A small image classifier, trained from scratch: 10600 steps, trained on retinal OCT scans (Kermany 2017).
Rows from block 7 of a small image classifier, named by matrix and row number. Rows with one number belong to one channel. Each number is 128 + 24 x the weight over its row's rms, rounded and kept within 0 to 255. All counts start at 0.
After each channel's rows are labels from the 100 images, of 14848, where the channel reaches its highest value: "responds to" is what is common among them; "patch colour" is the nearest of a few named colours to the mean colour under the peak. Only what is clearly more common there than usual is listed. The data: retinal OCT scans (Kermany 2017). In brackets: how many of the 100.
# convs1: first pointwise conv (model.blocks.7.convs.1.weight, 640x640x1x1), inputs 160-239
# convs3: second pointwise conv (model.blocks.7.convs.3.weight, 640x640x1x1, transposed), outputs 160-239

convs1.152 [115 117 136 113 122 124 118 154 133 127 143 118 100 125 137 182 127 130 125 114  69 136 122 133 137 130 119 140 130 141 123 109 134 123 125 147 121 131 126 139 167 126  88 126 130 112 133 130 124 156 121 139 112 155 130  39 131 162 123 130 144 108 125 120 145 146 139 116 133 115 150 117 112 128 133  95 117  99 136  58]
convs3.152 [141  98 125 119 101 119 118 159 149 127 143 130 140 155 100 173 116 163  95  95 130 112 124 123 153 133 149 128 115 139 140 116 169 129  94 132 124 131 126 102 152 110 125  96  88 115 133 137 101 122 169 124 134 112 148  82 141 121 160 122  58 109 128 153 135 116 115 122 104  98 126 108 116 117 108 114 148  96 131 177]
responds to: finding: choroidal neovascularization (100)
patch colour: grey (81)

convs1.354 [149 154 117 127 136 158 147 108 108 119 131 171 117 104 148 212 106 143 144 136 102  85 122 115 167 119 146 141 128 127 138 148 122 124 170 113 176 111 131 156 141 138 123 125 129 141 125 130 106 152 145 137 142 194 178 124  80 129 136 135 135 147 119  85 112  80 146  75 158 162 183 135 152 144 122  99  98 164  76 112]
convs3.354 [114 140 155 108 119 115 117 147  91 124 125  93 141 118  70 148  99  59 105 110  76 132 140 141 130 104 127 142 147 124 109 145 108 147 150 106 148 140 115 145 120 112 131 142 136 114 159 132 133 121  63 116 126 127  95 156 116 124  86 113 140 118 111 116 149 128 117 146 130 117 104 166 155 108 136 132 151 160 132 186]
responds to: finding: normal (99)
patch colour: grey (53)

convs1.491 [115 110 120 119 125 140 137 116 124 122 116 108 125 130 141 132 147 128 117 122 123 204 156 130 110 108 126 109 125 140 131 106 125 133 135 133 132 147 123 129  92 123 118 135 125 134 126 119 132 127 135 114 122 127 118 117 125 144 134 121 113 118 119 147 125  90 129 130 133 141 151 210 135 108 140  97 113 116 141 120]
convs3.491 [153 150 129 155 141 118 129 152 120 127 137 173 125 112 132 188 125 126 115 122 133 152 138 127 134 137 146 144 108 130 104 114  94 120 134 113 134 129 138 165 118  89 160 156 130 105 164 142 148 131 178 157 130 133 126 172 109  98 127 184 150 138 130 145 118 154 112 149 126 162 135 189 143  85 143 131 154 113 154 153]
responds to: finding: choroidal neovascularization (95)
patch colour: grey (76)

convs1.117 [ 80 126 115 121 144 108 139 203 117 128 115 113 113 100 132 104  85  94 115  95 121 182 118 136 130  93 131 133 124 117 124 155 120 137 122 157 127 153 134 146 171 145 125 120 139 127 123 126 127 166 158 130  90 107 105  95 101 134 118 133 126 131 136 161 110 142 145 137 120 113  91  97 125 124 125  98  54 106 152 134]
convs3.117 [132 150 127  87 132 113 128 143 137 122 140  95 121 116 117 139 132 162 133 121 146 121 134 114 159 138 134 141 171 119 154 141  98 127  85 122 131  98 113 136 102 127 142  92 111 111 148  95 115 141  97 133 106 119 139 157 126 137 156 105 129 135 128  82 108 149 136  95 122 142 127 124 137 122 109 142 140 128 132 133]
responds to: finding: normal (98)
patch colour: grey (78)

convs1.519 [112 115 110 162 122 120 122 119 134 147 129 136 146 157 110 107  66 177 127 114 145 124 106 125 104 148 116 132 120 119 118 141 126 144 122 104 121 109 125 115 187 136 128 121 120 146 135 127 140 107 117 134 113 110 124 150 108 155 132 164 145 113 141 153 121 133 126 130 116 131 118 129 122 128 116 102 126 150 129 146]
convs3.519 [129 129 110 146 157 119 132 132 150 147 132 131 148 118 118 184 143 118 127 134 116 126 136 122 130 118 140 166 148 113 137 131 117 115 173 124 154 115 127 143 136  91 127 136 142 157 152 129 128 136 145 130 103 125 190 134 128 125 114 143 127 123 138 106 128 152 146 133 131 167 117 131 194 107 105 125 129 123 143 164]
responds to: finding: normal (100)
patch colour: grey (56)

convs1.53 [122 128 119 119 147 142 142 121 124 130 130 131 172 122 110 102 130 126 124 138 103 135 142 113 125 106 136 122 132 150 131 146 115 149 134 126 140 136 127 139 113 129 134 136 133  97 128 128 130 126 146 134 129  92 124 136 174 153 121 108 133 119 144 123 128  97 121 123 124 142 115 128 131 121 131 136 170 112 107 105]
convs3.53 [146 142 142 164 151 117 138 139 114 124 145 108 134 122 153 158 104 111 137 142 109 148 149 112 118 135 115 135  79 132  98 125  69 110 128 118 157 130 130 171 109  94 138 115 109 129 140 134 107 138 160 116 122 104 142 222 126 102 162 129 156 121 138 114 114 138  96 128 113 128 115 161 123 103 124 109 173 104 164 169]
responds to: finding: choroidal neovascularization (100)
patch colour: grey (80)

convs1.575 [129 146 126 131 146 123 113 122 160 164 128 117 158 125 160 135  87 159 128 145 170 125 122 115 116 144 117 162  96 163 139  87 141 135 129 139 101 111 140 120 129 143 107 151 126  86 124 131 132 107 153 120 133 156 114  99 123 124 137 153 135  97 122 120 137 107 130  93 131  98 114 146  96 125 124 105 183 134  87 184]
convs3.575 [ 74  71  96  98 128 127 136 113 152 109 128  89 123  80 134 151 112 110 111 107 114 112 124 110 115 133 139 136 147  94 104  90  93 103  89  95 101 113 147  94 113  85 125 129 142 143 113 135 105 108 149 120  88 133 111 134 103 149 147 124 121 120 121  96 108 132 133 130 116 119 133 102 115 139 139 129 109  93 146  85]
responds to: finding: normal (100)
patch colour: grey (76)

convs1.549 [121 112 144 150 115 150 129 126 129 123 122 125 110 130 125 168 146 217 122 132 180 120 144 129 103 144 120 167 122 122 144  84 139 152 133 128 145 101 121 128 154 133 129 132 136 169 136 125 118 120 132 121  99 135 133 217  92 186 115 113 120 125 133 136 116  94 115 116 118 134 137 105 146 132 131 124 146 157 108  52]
convs3.549 [129 140 135  97 134 154 140 116 113 124 132 125 121  98 180  96 138 170 130 102 172 120 121 136 116 119 101 134 119 154 118 123 135 127 103 157 100 142 135 117 138 155 117 122 114 126 118 119 130 108 111 115 120 135  94 146 160 136 174  85 116 126  92 172 138 131 123 136 139 111 148 102 113 160 116 124 106 163 104  80]
responds to: finding: normal (100)
patch colour: grey (75)

convs1.122 [119 111 145 132  88 115 149 136 119 132 114 125 107  40 197 126 126 150 126  83 198 130 122 133 121 117 139 120 120 129 107 162 121 121 136 138 123 134 132 116 195 146 147 111 110 169 128 131 130 152 162 129 128 121 124 131 103  99 130 114 110 172 119 149 142 100 132 125 124 126 167 171 121 121 123  90 128 122 126  96]
convs3.122 [146 139  91 132  99 145 155 149 129 135 128 142 149 214 156 148 140 151 135 132 135 139 133 122 116 129 139 171 119 131 131 140 124 134 137 141 189 113 122 142 141  79 148 139 145 152 126 115 126 106 124 109 142 134 125 179 140 172 140 140 127 120 116 178 161 152 124 166 132 145 135 108 123 121 115 106 135 127 117 108]
responds to: finding: normal (100)
patch colour: grey (60)

convs1.581 [ 95 120 131 147  72 158 136 140 131 132 126 137  96  56 165 180 128 160 123 124 193  97 131 132 115 130 133 148 136 113 141 100 126 171 132 126 130 113 122 113 180 144 132 132 118 122 140 128 136 101 127 130 140 140 137 182  51 148 122 151 133 199 142 142 129 106 129 114 114 146 182 145 125 126 120  68 141 146 120 107]
convs3.581 [144 123 120 102 136 146 112 119 126 130 143 138 113 130 174  77 129 149 130 113 179 120 127 135  93 128 115 143 131 140 127 129 128 137  88 151 111 126 132 114 152 169 122 113 103 138 108 104 135 114 164 123 135 143 100 114 141 118 146  84 124 134 109 153 143 112 135 151 126 115 156 127  85 154 137 114 114 142 121  79]
responds to: finding: normal (99)
patch colour: grey (61)

convs1.507 [135 128 115 147 117 115 130 131 144 134 128 110 126 132 148  87  72 152 103  97 159 160 127 144 135 121 132 162 124 107 121 146 102 132 107 129 124  74 124 123 162 138 105 139 123 170 131 124 132 105 154 129 141 112 116 156 131 146 139 143 125 114 118 139 149 140 138 127 130  97 159 130 101 115 127 122 160  99 119 181]
convs3.507 [103 104 160 129 128 120 121 153 143 124 133 102 137 115  99 151 129 104 129 125 104  88 134 119 111 117 117  92 146 130 138 112 185 155  93 152  99 126  97  77 135  92 126  92 128 106 118 169 115 146 191 121 124 141 139 122 130 141 142 178  85 109 100 154  86 128  96 139 109 106 142 110 125 126 100 153 166  97  79 160]
responds to: finding: normal (87)
patch colour: grey (55)

convs1.245 [152 110 129 123  22 124 137 167 108 130 130 179 100 148 175 133 104 112 138 110 121 142 126 123 176 105 154 119 147 137 112 171 126 157 138 138 135 146 119 136 173 133 100 119 139 172 104 134 124 143 107 115 145 147 149 114 102 118 119 125 154  91 130  84 155 160 121 109 141 125 116 109 122 123 126 125 169 113 113 114]
convs3.245 [118 162 102 156  87 138 159  59 139 146 136  60 154 134 137 197 113 122 108 101 155 120 154 136 123 127 125 123 179 141 151 119 164 133  43 127 143 116 133 162 143 133  98 115  94 101 170 151 152 122 112 109  79 136 137  77 176 101  95 128 122 106 132 131 111 148 127 114 141  98 122 112 144 143 142 149 135 148 134 134]
responds to: finding: choroidal neovascularization (99)
patch colour: grey (61)

convs1.250 [102 124 126 124 148 150 111 113 124 126 134  85 147 132 128 145 183 118 103 165 122 151 136 120 128 151 135 138 149 134 130 124 129 138 126 128 135 126 118 141  70 120 133 126 128 101 130 129 143  85 155 128  70  49 130  94 176 136 119 162 133 188 140 133 129 126 130 126 101 125 156 145 143 128 150 149 148 106 147  86]
convs3.250 [133 108 137 106 139 141 138 107 158 120 115 169 127 139 114  94 156 134 134 121 147 108 107 126 143 134 144 143 157 143 160 123 184 135 129 141 128 142 118 116 131 177 146 190 166 139 113 111 154 130 110 153 171 136 136  55 149 164 117 123 107 171 141 142 131 117 154 149 139 130 137 139 126 199 133 138  99 135 134 132]
responds to: finding: choroidal neovascularization (100)
patch colour: grey (67)

convs1.609 [129 162 131 125 146 110 141 143 116 137 113 143 129 157 106  80 116 157 135 149 121  76 139 124 150 138 157 156 111 114 144 103 121 130 117 140 133  85 132 116 150  99 146 133 118 209 128 115 116 155 129 130 156 157  70 182 142 154 138 142 130 153 146 122 126 171 108 112 130 128  76  85 103 121 131 139  97  98  99 142]
convs3.609 [125 139 128 121 193 127 141 176 143 126 125  65 133 154 161 111 156 167 104 148 180 193 121 130 138 148 158 131 121 131 128 139 118 139 150 157 105 126 169 127  92 153 135 131 153 134 160 120 155 156 136 147 193 138 177 192 121 145 122  92 123 136 136 150 123 133 135  96 163 161 168 133 138 153 139 156 113 164 150 147]
responds to: finding: choroidal neovascularization (82)
patch colour: grey (63)

convs1.129 [124 160 125 105 103 199 130 152 142 127 105 144 127 133 124 147 136 127 126 171 180 132 174 121 117 115 115 160 127 152 147 147 134 147 109 132 137 130 128 134 113 155 183 126 142 255 106 123 116 135 135 123 133 108 108 169 111 143 114 147 145 151 132 116 143 116 134 127 135  97  43 130 148 116 139 132 135 128 154 113]
convs3.129 [ 95 128 132 174 134 128 108 127 139 121 139 115 121 138 131 163 128 147 130  80 145 157 131 143 127 126 127 151 157 106 114 139 114 125 167 128 112 111 173  96 137 125 116 111 102 142 164 165 115 131 125  98 149 144 125 102 117 115 124 147 128 108 118 123 116 141 145 138 119 141 144 134 167 167 138 145 141 167 108 148]
responds to: finding: choroidal neovascularization (100)
patch colour: grey (72)

convs1.415 [129 139 135 137 138 145 131 121 131 144 136 125 137  95 186 188 117  99 125 143 128 145 154 114 127 122 160 203 122 156 141 122 143 131 113 127 124  92 120 144 131 141 140 144 147 110 121 137 115 121 139 123 146 141 202 136 124 125 117 118 145  60 144 110 134  78 140  69 153 122 129  83 145 142 120 112 150 181 151 116]
convs3.415 [137 182 168 114  82 115 139 159  94 147 111 169 126 145  84 143 122  90 102 140  57 150 130 160 126 120  98 114 119 136 140 131  96 122 132 128 154 119 107 134 129 173  99 109 113  99 138 117 126 128  91 118 118 118  96 126 117 127 100 101 106 101 133  76 126 154  86 122 132 122 109 159 140 121 104 120 131 168 118 135]
responds to: finding: normal (100)
patch colour: grey (61)