{"image_size": 32, "norm": "batchnorm", "activation": "relu", "widths": [160, 320, 640], "loss": "cross_entropy", "adaptive_grad_clip": 0.05, "steps": 10600}
Rows from block 7 of a small image classifier, named by matrix and row number. Rows with one number belong to one channel. Each number is 50 + 15 x the weight over its row's rms, rounded and kept within 0 to 99. All counts start at 0.
After each channel's rows are labels from the 100 images, of 14848, where the channel reaches its highest value: "top examples" is what is common among them. Only what is clearly more common there than usual is listed. The data: retinal OCT scans (Kermany 2017).
# convs1: first pointwise conv (model.blocks.7.convs.1.weight, 640x640x1x1), inputs 160-239
# convs3: second pointwise conv (model.blocks.7.convs.3.weight, 640x640x1x1, transposed), outputs 160-239

convs1.455:48 57 43 43 36 49 39 59 57 44 53 55 55 81 62 44 46 72 48 56 37 44 52 47 50 51 47 59 56 38 45 37 52 50 47 62 55 59 45 50 21 37 49 53 54 50 50 49 42 62 40 49 58 50 03 59 57 40 45 58 30 41 53 34 43 68 42 53 51 51 29 29 46 44 58 49 46 47 38 99
convs3.455:33 36 62 52 48 44 59 41 49 41 39 31 52 53 49 62 48 48 47 39 57 43 56 50 40 49 69 49 45 61 42 60 46 44 51 43 55 43 37 41 55 29 26 46 49 28 44 47 45 28 72 48 62 57 45 85 46 49 64 46 36 54 41 31 53 55 41 55 51 49 69 35 44 34 37 43 38 49 32 69
top examples: finding: choroidal neovascularization

convs1.293:79 32 38 57 55 30 39 69 51 48 54 60 42 48 41 44 61 79 59 67 52 57 55 51 49 57 36 64 45 59 73 41 49 69 53 32 21 39 49 59 71 56 32 52 57 58 48 57 62 39 53 43 62 55 53 42 39 26 50 52 50 11 53 31 24 68 42 56 56 49 48 62 43 53 53 41 67 52 65 88
convs3.293:59 52 50 11 36 41 18 55 55 54 45 58 34 00 24 47 60 58 55 28 55 22 42 58 68 43 60 81 73 50 31 52 34 36 51 50 29 41 62 14 30 54 43 38 39 40 52 68 47 36 45 47 38 58 16 67 40 70 68 75 26 59 51 58 42 52 59 34 52 43 48 76 63 82 40 74 41 46 41 21
top examples: finding: normal

convs1.256:43 50 57 45 41 45 61 63 57 56 58 47 65 75 84 64 44 50 45 22 63 50 61 48 31 29 48 57 49 45 50 40 51 39 48 48 40 56 50 56 44 65 59 50 52 35 45 44 56 65 35 54 40 35 60 44 56 56 51 99 49 46 46 54 52 50 48 57 48 42 45 52 40 48 49 21 61 46 68 64
convs3.256:51 43 75 43 44 54 42 40 48 31 55 58 35 59 43 44 30 60 49 31 58 57 44 51 48 48 57 47 36 48 48 59 52 52 29 47 38 54 53 51 56 29 42 39 30 52 53 57 51 35 24 44 75 49 38 57 53 47 51 57 60 48 57 75 54 51 42 42 46 51 54 61 33 48 47 47 60 53 37 32
top examples: finding: normal

convs1.154:60 61 44 61 49 43 60 60 55 53 51 39 41 64 37 54 44 13 43 30 30 44 67 49 60 35 41 53 44 58 43 31 56 49 53 61 57 30 48 47 38 51 38 43 62 72 46 47 54 44 25 53 61 62 67 25 43 65 46 63 51 57 51 40 67 67 46 41 57 38 25 58 46 53 54 50 70 37 57 48
convs3.154:74 27 22 28 60 49 40 51 38 67 53 25 68 45 58 17 30 44 20 63 29 19 45 39 62 48 40 36 68 50 54 52 61 46 69 31 53 52 40 41 19 40 16 29 54 52 33 27 37 41 69 48 53 55 43 94 41 66 56 28 45 24 28 56 52 44 53 73 44 17 48 24 23 52 36 57 63 38 58 62
top examples: finding: choroidal neovascularization

convs1.431:21 40 36 45 59 39 66 58 43 52 56 69 63 27 98 39 63 24 58 30 39 78 54 49 51 27 45 35 65 62 43 42 40 64 48 60 54 49 44 55 49 56 53 50 48 42 54 58 50 34 82 45 53 45 38 92 11 49 52 57 49 49 66 41 64 51 70 51 37 46 56 37 44 66 62 74 34 51 51 73
convs3.431:13 54 22 40 36 50 37 40 45 65 39 85 41 53 38 87 39 50 50 46 25 52 53 52 59 47 68 44 36 45 16 38 37 46 51 36 75 38 21 77 65 09 63 90 53 49 51 60 30 27 68 45 57 35 55 33 49 51 65 81 29 50 78 38 39 47 19 54 40 50 39 73 50 23 46 38 20 32 46 87
top examples: finding: choroidal neovascularization

convs1.545:47 49 42 72 81 37 46 26 42 44 60 59 49 00 34 67 27 45 53 60 45 35 49 53 52 58 37 48 42 45 55 56 49 45 66 27 51 28 52 49 59 56 52 44 41 51 54 52 49 52 42 51 50 40 84 32 57 41 59 29 53 48 45 53 54 71 46 46 49 68 58 56 60 42 52 52 42 26 44 15
convs3.545:39 30 27 34 74 42 43 71 38 41 50 40 74 34 51 42 65 50 44 45 43 37 32 48 55 43 30 30 52 59 46 42 45 47 43 51 35 39 55 25 38 53 28 45 42 28 26 36 47 23 00 32 58 44 12 68 62 57 55 35 38 27 41 28 34 36 43 31 52 43 57 67 41 56 60 56 33 49 57 44
top examples: finding: drusen

convs1.578:51 53 47 43 37 57 36 57 56 53 45 47 47 24 60 63 29 40 51 68 41 15 55 52 36 62 76 35 34 34 49 57 32 43 40 41 48 28 51 58 74 44 45 58 38 31 59 46 58 74 38 42 67 33 46 19 57 60 59 34 63 93 59 38 48 77 31 46 45 62 82 28 50 53 54 47 71 52 68 20
convs3.578:44 50 72 62 72 44 62 62 47 40 28 65 44 41 45 28 62 47 54 55 48 64 44 61 58 55 67 41 34 44 46 42 39 32 67 48 43 83 60 49 71 20 65 43 48 64 65 59 46 37 59 67 70 43 52 87 42 52 69 80 23 35 51 47 36 68 58 32 43 47 61 70 48 58 50 49 60 50 69 57
top examples: finding: drusen

convs1.177:73 59 40 59 54 52 37 78 64 50 49 62 31 47 79 41 20 26 50 42 40 76 44 47 59 58 55 66 66 65 58 70 49 46 50 50 42 42 42 53 54 43 31 58 67 37 46 52 47 31 86 46 39 88 44 67 26 51 51 52 33 24 54 48 51 23 50 43 68 33 61 32 41 57 50 33 99 46 42 13
convs3.177:39 36 52 71 51 60 48 60 50 58 43 61 51 56 63 31 73 61 51 50 57 37 49 63 70 50 61 59 71 47 70 67 70 63 42 68 54 43 69 40 42 67 44 78 41 76 53 54 61 51 16 52 43 58 39 58 65 65 53 53 50 50 53 60 72 39 86 49 55 37 62 20 46 45 68 80 13 71 31 06
top examples: finding: choroidal neovascularization

convs1.442:38 47 42 37 45 64 29 44 50 47 47 74 36 38 77 61 65 52 57 48 59 43 44 47 63 73 39 56 49 57 59 43 49 53 59 75 52 46 54 52 54 45 43 50 51 81 44 56 48 91 55 47 36 72 36 51 71 38 47 82 38 37 47 57 53 15 59 44 60 95 56 52 58 52 41 48 56 68 72 46
convs3.442:61 34 80 39 50 39 50 38 51 41 50 32 49 60 71 40 21 18 45 51 55 45 45 48 41 45 67 42 55 61 61 54 40 55 35 54 50 68 56 03 45 58 40 65 31 42 47 76 50 54 44 27 29 53 33 33 39 36 42 71 59 74 78 42 50 36 53 54 53 56 46 22 37 59 39 55 71 55 50 90
top examples: finding: choroidal neovascularization

convs1.144:59 42 64 52 80 61 37 22 46 44 52 37 36 17 52 17 40 34 42 55 61 51 58 61 55 51 46 31 42 32 51 80 51 51 42 42 56 63 46 48 88 42 31 41 46 80 60 47 60 81 61 49 57 52 43 07 55 50 46 22 44 43 56 37 52 59 54 51 45 49 59 44 49 44 49 45 41 47 62 49
convs3.144:53 20 41 50 85 43 67 93 57 57 59 16 68 47 60 80 76 77 12 60 39 27 38 41 63 48 12 34 55 62 40 38 61 51 59 89 59 39 60 46 43 74 18 55 46 28 27 39 39 48 32 46 59 53 30 49 50 72 80 13 50 06 00 46 47 27 48 50 53 48 55 36 49 44 35 57 31 59 51 33
top examples: finding: drusen

convs1.524:93 55 40 45 31 33 58 75 55 63 58 63 31 05 66 19 54 70 66 46 74 47 50 53 40 42 52 35 43 58 48 55 51 71 56 46 41 46 44 56 64 61 43 37 53 52 59 52 41 13 72 43 66 75 50 95 44 78 52 52 68 31 46 64 70 23 59 40 54 59 29 47 60 49 48 21 68 40 68 63
convs3.524:40 56 61 57 56 38 44 34 44 36 61 64 48 50 57 47 37 54 40 45 50 64 55 36 33 52 49 52 51 45 51 44 34 47 54 50 42 57 39 31 62 87 63 53 57 51 41 55 43 63 64 38 68 54 21 49 60 59 48 33 66 39 39 84 40 19 30 50 36 55 61 44 53 42 40 19 55 23 54 42
top examples: finding: choroidal neovascularization

convs1.418:57 73 40 68 60 37 70 58 66 62 50 74 22 65 53 77 48 55 57 35 18 78 38 46 62 36 39 63 53 25 65 55 50 51 36 58 52 54 43 30 54 58 40 40 47 32 51 47 44 49 64 47 52 73 67 68 38 73 45 55 37 47 49 32 61 20 87 42 53 39 48 07 41 58 48 42 63 51 51 45
convs3.418:46 58 54 81 28 49 43 57 64 49 57 55 62 73 54 75 75 53 51 46 76 37 60 49 35 49 48 26 52 48 86 51 81 54 25 77 34 44 63 37 54 63 54 64 58 59 70 68 66 55 41 46 14 50 68 59 76 70 44 94 41 58 53 55 64 48 61 49 69 27 59 36 60 49 56 49 44 39 36 31
top examples: finding: diabetic macular edema

convs1.156:55 38 51 45 77 49 58 83 44 64 27 57 69 40 75 29 68 06 50 32 34 55 44 51 46 51 54 54 59 55 54 40 62 61 48 56 56 58 47 56 60 40 57 58 50 85 51 56 57 60 42 54 55 36 03 95 36 69 55 52 70 49 56 42 52 67 57 51 37 52 48 49 59 58 52 54 29 48 61 61
convs3.156:28 67 29 65 50 41 25 61 64 49 40 88 33 60 40 79 70 69 66 41 50 55 62 56 46 48 69 45 45 56 47 53 57 43 32 58 59 40 50 45 99 40 76 59 30 63 59 75 41 37 74 36 26 34 46 26 55 45 56 78 47 84 78 50 42 55 43 41 30 37 65 46 74 28 51 55 40 33 55 29
top examples: finding: choroidal neovascularization

convs1.365:02 42 43 62 70 39 53 60 59 56 37 55 40 18 96 76 48 47 53 47 29 34 49 56 48 49 54 53 31 47 45 26 44 40 47 40 49 48 49 51 39 53 16 50 44 19 54 52 52 28 52 49 65 42 55 06 77 44 62 18 72 51 44 66 72 55 45 54 43 53 56 51 61 50 48 22 27 47 71 65
convs3.365:63 66 58 38 71 33 46 60 36 49 57 42 49 48 46 35 40 51 55 47 61 68 53 49 41 51 49 49 39 59 42 43 29 56 72 47 42 46 34 10 52 63 86 59 50 38 47 70 42 39 79 47 59 60 30 76 47 60 52 23 51 47 39 56 35 35 37 66 49 58 49 55 45 47 19 17 44 23 48 34
top examples: finding: choroidal neovascularization

convs1.11:19 43 54 42 56 59 46 49 54 55 56 46 55 32 51 54 32 53 54 44 44 63 58 46 60 46 37 47 52 59 43 35 39 34 55 41 39 56 52 54 32 65 22 52 53 26 48 61 45 55 47 45 54 46 26 04 80 63 49 45 62 24 45 47 49 53 67 52 56 51 35 60 41 48 47 40 47 43 72 31
convs3.11:60 51 59 72 22 75 59 38 60 44 45 06 59 45 54 57 39 27 33 49 63 55 49 52 52 50 41 54 70 43 65 53 55 50 43 50 58 56 66 64 48 31 03 56 53 55 69 62 56 48 47 56 35 64 67 18 38 27 46 48 56 34 33 48 58 36 64 51 66 22 63 49 30 75 68 67 66 71 54 68
top examples: finding: choroidal neovascularization

convs1.54:51 45 47 56 21 76 49 49 56 42 48 56 49 84 89 50 73 90 43 76 76 40 47 59 43 62 60 79 41 44 38 27 55 40 56 43 75 42 45 54 60 39 52 55 41 38 53 46 59 41 56 49 51 35 86 87 46 55 53 57 26 69 52 59 31 43 56 50 45 42 72 54 73 49 50 20 73 60 28 47
convs3.54:55 51 49 66 35 45 38 29 80 34 60 46 47 57 46 87 76 78 56 33 99 54 41 40 47 65 48 59 42 57 65 40 45 41 55 70 38 38 44 40 44 64 56 46 53 43 63 59 44 65 78 51 64 46 87 17 54 61 64 61 54 56 53 82 24 47 54 47 45 60 51 33 51 72 54 49 64 53 71 71
top examples: finding: normal

convs1.275:23 68 47 60 21 43 50 32 58 57 71 42 67 24 83 87 55 49 60 52 50 24 45 51 46 49 47 57 39 38 45 45 51 42 42 37 44 74 52 50 69 49 62 55 41 34 54 46 46 59 61 42 70 74 78 49 53 53 57 38 27 49 25 75 55 30 52 17 71 55 34 43 43 34 39 30 43 35 15 63
convs3.275:50 52 27 35 89 48 44 55 65 27 58 43 39 39 72 57 64 71 63 46 69 61 49 43 26 51 42 56 57 47 55 48 34 54 86 48 30 41 36 41 40 29 69 74 53 49 73 58 30 33 68 37 62 51 29 68 54 79 59 49 35 56 21 66 48 43 49 58 40 49 69 58 59 61 35 39 55 08 68 31
top examples: finding: normal

convs1.286:44 40 60 48 53 58 59 55 37 48 40 54 41 61 60 67 62 33 42 42 28 79 61 49 58 29 49 67 56 31 57 54 56 60 41 65 55 66 51 47 56 45 38 59 53 33 51 42 54 35 37 49 48 60 38 73 38 53 56 91 53 36 51 61 42 71 46 53 64 47 84 50 39 40 56 38 32 49 48 62
convs3.286:57 60 44 73 64 55 61 71 49 72 67 70 79 54 78 36 66 69 53 67 29 47 58 59 61 52 34 58 99 67 64 55 76 51 77 67 77 48 58 61 57 70 50 51 56 56 54 58 56 59 77 44 28 62 73 45 64 56 59 36 43 41 43 40 66 37 48 51 57 58 45 45 79 63 54 56 35 75 65 45
top examples: finding: choroidal neovascularization

convs1.51:64 51 54 48 54 58 57 60 40 44 52 45 57 53 63 78 38 26 51 40 40 43 54 51 32 45 77 79 67 48 40 34 57 34 58 61 64 50 38 56 62 43 52 46 50 93 43 55 47 63 57 57 33 43 99 61 48 34 42 57 37 65 51 34 58 55 49 55 34 32 16 51 50 75 50 68 21 77 44 71
convs3.51:63 76 58 60 53 41 34 63 56 68 57 54 46 44 33 79 49 58 55 55 48 55 63 55 47 46 64 58 50 55 47 54 30 46 62 33 51 51 53 62 68 35 42 47 41 47 64 69 65 35 29 53 44 65 29 63 37 46 25 65 36 42 53 57 48 63 68 41 59 73 43 41 53 49 48 40 51 58 49 16
top examples: finding: diabetic macular edema